A small image classifier, trained from scratch: 7700 steps.
Rows from block 10, named by matrix and row number. Rows with one number belong to one attention dimension. Each number is 500 + 25 x the weight over its row's rms, rounded and kept within 0 to 999. All counts start at 0. Numbers have three digits each. After the name is the row's rms in percent of the matrix's.
# v: attention value (model.blocks.10.attn.v.weight, 160x160), inputs 80-159
# proj: attention output (model.blocks.10.attn.proj.weight, 160x160, transposed), outputs 80-159
v.62 098:462478448503449516433463510555494487475509534520495471444511541509531488470534496538490504536505487482477499497505506487509503499511525484479483514477468548507501501505529509494477465520465501534474491514502497487499501515491513538535497481
proj.62 098:541522514528506500543544495530515489518496480495535528539496477497535476551482505491511466494512516500525537507534475472517490526468491499549454518476487437494502503508458513505536480507495496491473497450479498499512532518536483499476508495
v.63 093:490468462536521516512521480513502514510502477474502517514486464510512546527484512539528494522472523439497482481487492541519506484483466509470525475486528513510483517447491444471503508509530472511489483499495479549490518453560502489498488486
proj.63 089:501529529489493518483471541527480487484504523474533501476530524546489501474516461489451535509469518534485490528510536512533444494528507552454471503490529492469453471545470527489499502516504489517486523497488487515528465521465496524522500518
v.64 095:541535491474465483544513482482507488484515539501512471486484499493516501460480504494493465488486474473479504535485535425514572468500513547530532468483480460550487479534523527520488517482559496502503504532534503465460495510491485531498510522
proj.64 094:513476486502462506502540488474503468485486516455489506487543491517484563478487479474492503487500515528476473461515502544505496470536525505519527478478489509517509537506535512506568514479485512506491525507461453506483454484506482517485485518
v.65 108:505472507457488539534523491458541458514525544507505525503502476474490520498482443509484502488477478495471467502474562499496506513485480524495464536516471462502518517501518547498516505454471513475502487556449474471469534492507483513513549464
proj.65 109:501525523538480500497538523531498487529493540474485497507522518522513491467493529539521523487505532485487478460524523508489531521524503482532471443506499521527469493464512482483509494519486486501501538485517505495497465494466536470483485537
v.66 102:501515461491511515501489475456513521497505485522476473490509496433527494441495506495484543525488472499497512526483529522540492534471537500523479504510487529493524487533518561523485543537453536507538478464482513489509464485490496519533509532
proj.66 103:488459500472506494506495497501469491538522516482471530494532525498533477481485469516497480456497491502504475499512517461454515510537469484481466496520518450542445470472485478472522489477518504537468474517478532513504583451498503509482458490
v.67 095:470465452533523513527500522489528469480492543506479495502513475511526505453514493501486471474486549548498510475506509494507491484483493536506477548539517473549509509507520490490530516506509549510486575508485467501521508524468511529471484507
proj.67 101:478527511476487558509544511509456495512532501463504524492482511482446440515523516516523546514500453453512453484552510490505483532510483518486509514493530500515463534466475500490514536503487494490485480528511483477515470466481499519503495519
v.68 108:516507484508485513521528515478554494511540505540498516516512486507473485471576450496531497536486533465466463477437499492516540467480518503479482529517516477536524494445487464524515451463524478494517479507502510462504479504522499511491549501
proj.68 109:462500492470468463463502479499525518527480491470467465496500521465493526491523520525512460527492462479529477498553527511498455498491497493508523458524483497482513497525491485462509535517458526548475531507524445503484513498447464505487483511
v.69 119:483552490520509510534461492537505482506538477521490494532496519496481481503482494485547513491506526486529476519469444504543481509499484479519501495453534495475466481517512496468479507519486490539437518424473549503495532483477505469536528489
proj.69 119:494463495501539486478484476535523494487461471491537539474509504478479470489515480492484471487509463513479513517529532514493519474501495497448508539547509488511535511564466510497504486512470529480556440507512503508491521469492448503525541483
v.70 113:505519520486510507503497458552516504522523489521477522491455526510503482519491479478497459484527501515553540478543483525551513477499514495526524532530474490537499529516511486511474487522507489500527456480524526534486474503483517516563482474
proj.70 106:499488531492449532481494515437532506514457511491524478511517506482446522505492575516469494512503504488511467502468478499505497491485489486490491538512519465528481514518481501471471489541486532442440483513504511487556529527554499534517490522
v.71 101:514495515498470481470496482490460432538468462538535511484466469503515495528484496498503481487494522521538523489540509501493513559510468468531489517508505495502493505512542518477525519497511481480511495486511439537489476501536525503550442508
proj.71 103:449498505557504546543474507497508508491516494454479506474526502511527518518447508521502495472495513466498482523453502492497492504456505474484487507515513520531502460503474499500494458505491487509513518521526508488488519547485494536465516508
v.72 097:499495486522482505509506504518502517517466499508507500522462537513534533518470492479488515510547533494528516491496473514486474517500460540479540473491542476507513547542519487520481516496511490477498450498481486542449521495491511525510474452
proj.72 085:481526534526492518516484521481488536473487500524506480464511526498490480479452547524511529484505455512457540506496517479501474481479526501482470542531529507470477471509493468527483469486489512466469487464487500520535511451514499492495487501
v.73 108:492523470518459454447529498464475524506540477450506487504496501499543527523501489506531535517496503527498483494515462496493521544527455552522514514467500488492503511524494456486509500446512552519511539526495489464512501497505469492539487525
proj.73 107:527483475528509500506467522549530431498516511509507508462502508481480541489528505488490511520448462471521549502506520513474490509490502466478520508498439478500512472493547498494537479513532467485519474517508472526491516513504508498505491487
v.74 105:512524533525506511474473506499471517480521508537523535483491496505476481516448508478526460495480510490485516478509507528464460510505496445472488527528503480478493461506515458471462481484516516509513474486521506559546468527522524506557490518
proj.74 100:483480488488486511483462537505502515484464477495488460520506524490516490534497491496472484514494491467536535542500521500475535502490512491492449536498533560525492467547488505533525494507513509512479483487484491452475541449447474485481498508
v.75 089:506576485526453491537451487449498489535513537482492494515494559488482514459492526512457480490498491528480459512487548468502505454510508517502527486467494502498495484508534473543528539486453510501491554495453512495507521501536517479497485499
proj.75 099:480475521501493486475521512549511510455501478515511446468488485480529492473523436452518495481526540502507510495505463511527481480485468532480517509528537444526527538467473489485516526491498487513571518551477490504473487520459486520549493524
v.76 090:481473515500473507544473477491515493480499480494470497490499482524497453507515454503462518571542464510505494532474499485482494488478521507489509509529504470481492516503515501503527533535497513519511505499552535495476533515488487475534501553
proj.76 092:500526527534507528454545456507447492508497463499511536474476478485476552485482490495506457507472515503531518481464522500539514493526495510516495508511498507502483488525439474495521509422495513482465497518463499527514524491528525517499538490
v.77 101:497487486493510508543489482497502525493498509484497525490481559537481480480498494492457531473503478529484507514528482535505476545462493485467545461487551490465482453502538485497519498477444513520457516533505505516474476474485472496510530500
proj.77 100:497508538535539509480507504582494521473490512481508488489480510526499486475511500494501514565486517489494545512487514487475434514558492488488511539532517498518512531498477518540449527514528518473522482462488540549498483489474513502553509477
v.78 092:485487497520495512524519474479527531519521475505481489528488510512473487481538522478496460481482475524487439526495429475504496528504488504516532473503486517499501492486495517497546473561521530491492523494490512511512540488526494496473504485
proj.78 094:531463492546520516475492529530466494476474477465529532502495484540473465503469463540522443467494503513490526498541519496525481488487542502446518569529500526503519505522495462490502507455500490531489498482483527504476455527519496530523496519
v.79 108:513531515492472484516504430500517485512511528516530479475521530475499514529461530485539520468526495551462472541506496486524514532530509497512504454541496492512476479503517464494547480519473503542531500525487514514469561478495498520534501520
proj.79 109:468476510538513527503517552523462505440489480500459548483506514510512508512505447474491533492496540501544537482493531492480517458529487506461477526507489476496525517539497487458479519538502468483477491469523547499482450498477478482501472456
v.80 103:479506498489475497505474506528495546528481524513528503507513506432512509478510488516508478509502513490479508516469538448513499516524521469536505507509486510538520477498499541475513510486490495483521532505535471497504504462461423502476495485
proj.80 104:506528554541517483501525518507545455475491525468511450473518522508537531501513549494496505528478484500492481511530464526512509488489526498502510525462494452482467510484496507475496504486526437528488496528487529477524502506527543503506477514
v.81 103:491542492509516460518509499519487499503514477464535513471507504475488532493502494483509527497511464474546503524485510495479511526480479469518505536430531464465536511531533491529526511454490481549441483484503534508553497537476517474498526495
proj.81 103:491484470516496526511498461462528456500495515511509472503468490509471464448522499490490524521518521551488486465520550503542475512497500512462491509499499502515479459525517502490508510508484543495521532499495486496485523481520481558451492515
v.82 107:478472499536503458518483496487478488509498474480440494502489498478509504483503525569519472511492491510532505512484476513481486460483467484523501514509542522507481499525496448533492467545526512500481484454544520501505520518548512464546462509
proj.82 106:514474528516513561523495530482467528488536511508485483494509514539455496493444469496477485496495491531499519506502505477495500527520523499520472480516472501483519465507475474474496514509486485471499462542489490493494479498447493518468522529
v.83 091:541538526539503487492513508519481500477524465463519540481467517478479527465510504494515496530507486437508508571512477467522508475542483517474499516531519509506493505503469456539475500483468464519512506532563517499510495509475535501524498497
proj.83 092:500489484503527507479494502525514499477487499510459517467481522504516497514522532510493521480459481497491491461497521549463520493505482497464530521509497490484509489525481525499480484463504546507526452465465467519518500502503464482471504527
v.84 095:465489512555468470502435468498462506520500477497465496507479508516522534479527520523515443518475486490512530450521456499507518498484523499536549549448486519447487476485519483503511507478518503509522509488518516519534497545490458496512464496
proj.84 101:569542508501480520559512531474496461484478484464512502455524505467512519478503477483494531542519471532512479505511537497482512512526484507486503483512477489482515467536476493487495472503489453474495483532512510475458521499507562507468516535
v.85 089:481526529513542520469494497504518556482493464481503483508514455499507461521539517515509514518467508484522484492549457491489509489504502490499531504531506476516491474496557470538468525513533463562481526530526489511508487581493474505519511494
proj.85 098:510493488502496515486499490510478465499511554507489473518498522485516547510518466491486525485525491501504467451468454516461514519490498497472432511523517548489518526489525522459486467511501534479471454480486479526490479450490492510485513545
v.86 107:492459467498501458488503473462569466552512494531469498503469485459505473485476495493513472519492485519496479527543533502520499438529491523493510528521497503446524504520499541486475496530500514542470517481512519478518496510511488505481491512
proj.86 108:488516506512508526478534506514496543455455541529465508466485499533509548525536529470448454500517529519518505493491515508510482514481490491475522493457507506506501499510462532485503462505475474462505480511537529499475497482499530474456498521
v.87 104:475488481491513533451504454490539526470461510474500528472539512507559479531501528444524466484481528487484508500507452488534506512497463524470514499516487493527520521460472515528506494459516478450484506502457454535523506494508491473503542482
proj.87 097:509492535471510476529503499557464431514513487540521486512485483485483484485524517530513542527516468497526453469499481489487487515511475465536486499477503540482508545495510484518464552510485464532521467459476563490501496494521504520543479538
v.88 102:522483461531546499521469523495511504492516490499527495536512554463470458540478504487485485456531503498493442496489548485466486522515494493504481531466504479521516485529479511554515468489451512489487532498463516514504506500458487485492502500
proj.88 100:479501508492469452537486488495505482523512486455502488475509492513519474466476522509535484520471499500491533486497481522495446497466512525520520443502497470476492476492497480499497506500542478532456516545545482492535509477522469522467492524
v.89 104:544474502505515489512493482453471483495434503554515515501501490449501504531524518511525487496523456506480487455482517483478480495516550478502485485469499508487527503512478546507518465454422521457500481510521497460479484508515468514525500520
proj.89 098:509544530477504529545496526501531522541503490500501497507501471530509533461511486502462530453464552480513507492465486512505507476511487497478489471505482502514469468451540466470487496520550493510485500488477495524516565508481525515496457473
v.90 093:506525499560501481517505502464484481516498504530525514531522522485512502506528522531468519489513521485507515503532524512501497484528455454512463555497458515480541463498478514537516520451526501531500534476481477507505547467497481509444477501
proj.90 094:528478511490536536537482515498509483485466539499498477454497480502530532505525525495492497528512501526492434490466515489484502500498531521482529506516482491516505547495499498507518488538475510460497474495519488491537496490517462428543455537
v.91 092:501479495513471495513503496510488480535472505497497466486524505521522496503549521504528508531522510504495487537497494515507471487511497512462476495490481527461543495460517584460526480475458530514490496496466520502470505513478474483498485477
proj.91 091:451483562478496519501515483543466503468505489460475507482474509543500544505481512473446510512518492465479514531486505491518532486543531443541510480451470489511472501501464481512455501508510454450510491514544518494518555520506518512489501507
v.92 098:512470493550492478518482509467485502472461493490450479515517513532464547488528484521532515462467473467509515545466489525481479520536486454512501511546460515461498508476496494499497511534500464491494516531511497539470535551544504507477495470
proj.92 093:460511542456514488498508504501468500550510490468527517501516481516494476471543522511470520485484486525487524505520542498514486491498514550493499467501519488486525499496483486466500522505482482481510459466476495496557501445492490489491524495
v.93 091:485488465513533445480496520477475483535495487485523426485516529515501496521481490492483485512503464480470495559496519530481498501475522513464530497475551516471529524569475508503497513530531504528496508518445474475446512507488508465500480470
proj.93 093:486454481492475503508475499524480504484497502443447519486488478514541536474489497519540510546496517560507507499495499507494463512523484501478492488454500529453514457509507489503486486511435535497492498520512482546541485500501473505457506519
v.94 114:464530509489542510518499521528487499518504550489474460491493494509533460480505518477475521513525504559504534437576508465458476511491536516478510468512497505507491535445510506486500513544521474510498508491471447478460509539515489477462496518
proj.94 110:507502470465492469462491462480480511461487505486517489539508523465472546486516480495532487481519499509499472584504513461515489542495521472508525506481529510469497447539499524552523484500462504497564542538547525484505497446464520548512520471
v.95 104:508539526472479516477517490485483466507557511500509489497506492495524483493541546481508482544474462539557483514513477467522497428473486517510517457510523492499489525492487490483502503536517487510504497491525510436533465511516507498523489486
proj.95 095:487519507495531510480471484511511526484506470472534474517520488500484543512499479484505518437560514485506543432496462494474492531509530501557502524516484519530462478482492504542451519533507528462489500507511496534474507546511513483457536462
v.96 102:495488464478475482525543536503514541524518485497492504539492504465545489498469467510494535532503477502503516489559456533478508459521458527503506470483493490473515491459505511511472498479497484555521507494474514482519467467502455469489496511
proj.96 107:500526483522559469518517478479521500468474486509474470551525499501514523522511482468544415507494497480511486539459542453516503534493479484483475526486479499497469503542528500505500504517526510529432502510539500481488504497493510545486536475
v.97 104:460515568474475481522491522517456477493504491485498525493452479507513520512508495516495502515508477466515518525540539521544523506519498529481497501463519443481539483483509502490495498487473525491471472488536507514478509490481493506513474502
proj.97 103:516519475515495508497522497471481459499459516510523498478499533510517455534501508530486481489480507482482515476525460527478479528495482522494543500476446544523497535506471513499548483460495482477497522497511474473535515514504466523448523491
v.98 112:530496456493493461504501485504495511460498489505517511501537490535450537507458478511503464493487493546529521501523535503508464463516520481478512498485489491506479502482482504542506479581572475470516514548499463525483459495485512561538460505
proj.98 116:523498487513528505484483526548497546488511484488471496490519521496502498493490480532498502470541462460447567529456470460498510557500523501548507490521471510490515505510532516501505557534462509520490487463482528486496534543510491478517521486
v.99 102:491495510485542461484514521504485517548476507483493508498533494517517486476510492460528547505499485517456433474503479473494484488453493502481495532489529464526521470526483492474467476529508486520481522470477476498510471495505502571490484476
proj.99 103:505524495548459534506486503530534451479503524526558485502492494527503547517472493466444484457488527481487513504484515472498527481472537480508504513508464528511520530472526499516503546486495497516501478490523508507533483495470486456503532525
v.100 090:503430481519503500521503521464506494513507524478531479529500504537527461503500516489490487508488548483513528470480541470468493540482506470485517500461425512513479482518453478534480483499540527507494487491495476486426490510465495503492536530
proj.100 091:510530502517466498536491509525497547556485511453494520472533506489467543512502470490526525472483480475494485511514474481509519501523498534503527465506534439478484516505492513501507535473506489538492481522479464511542475525501504508489468511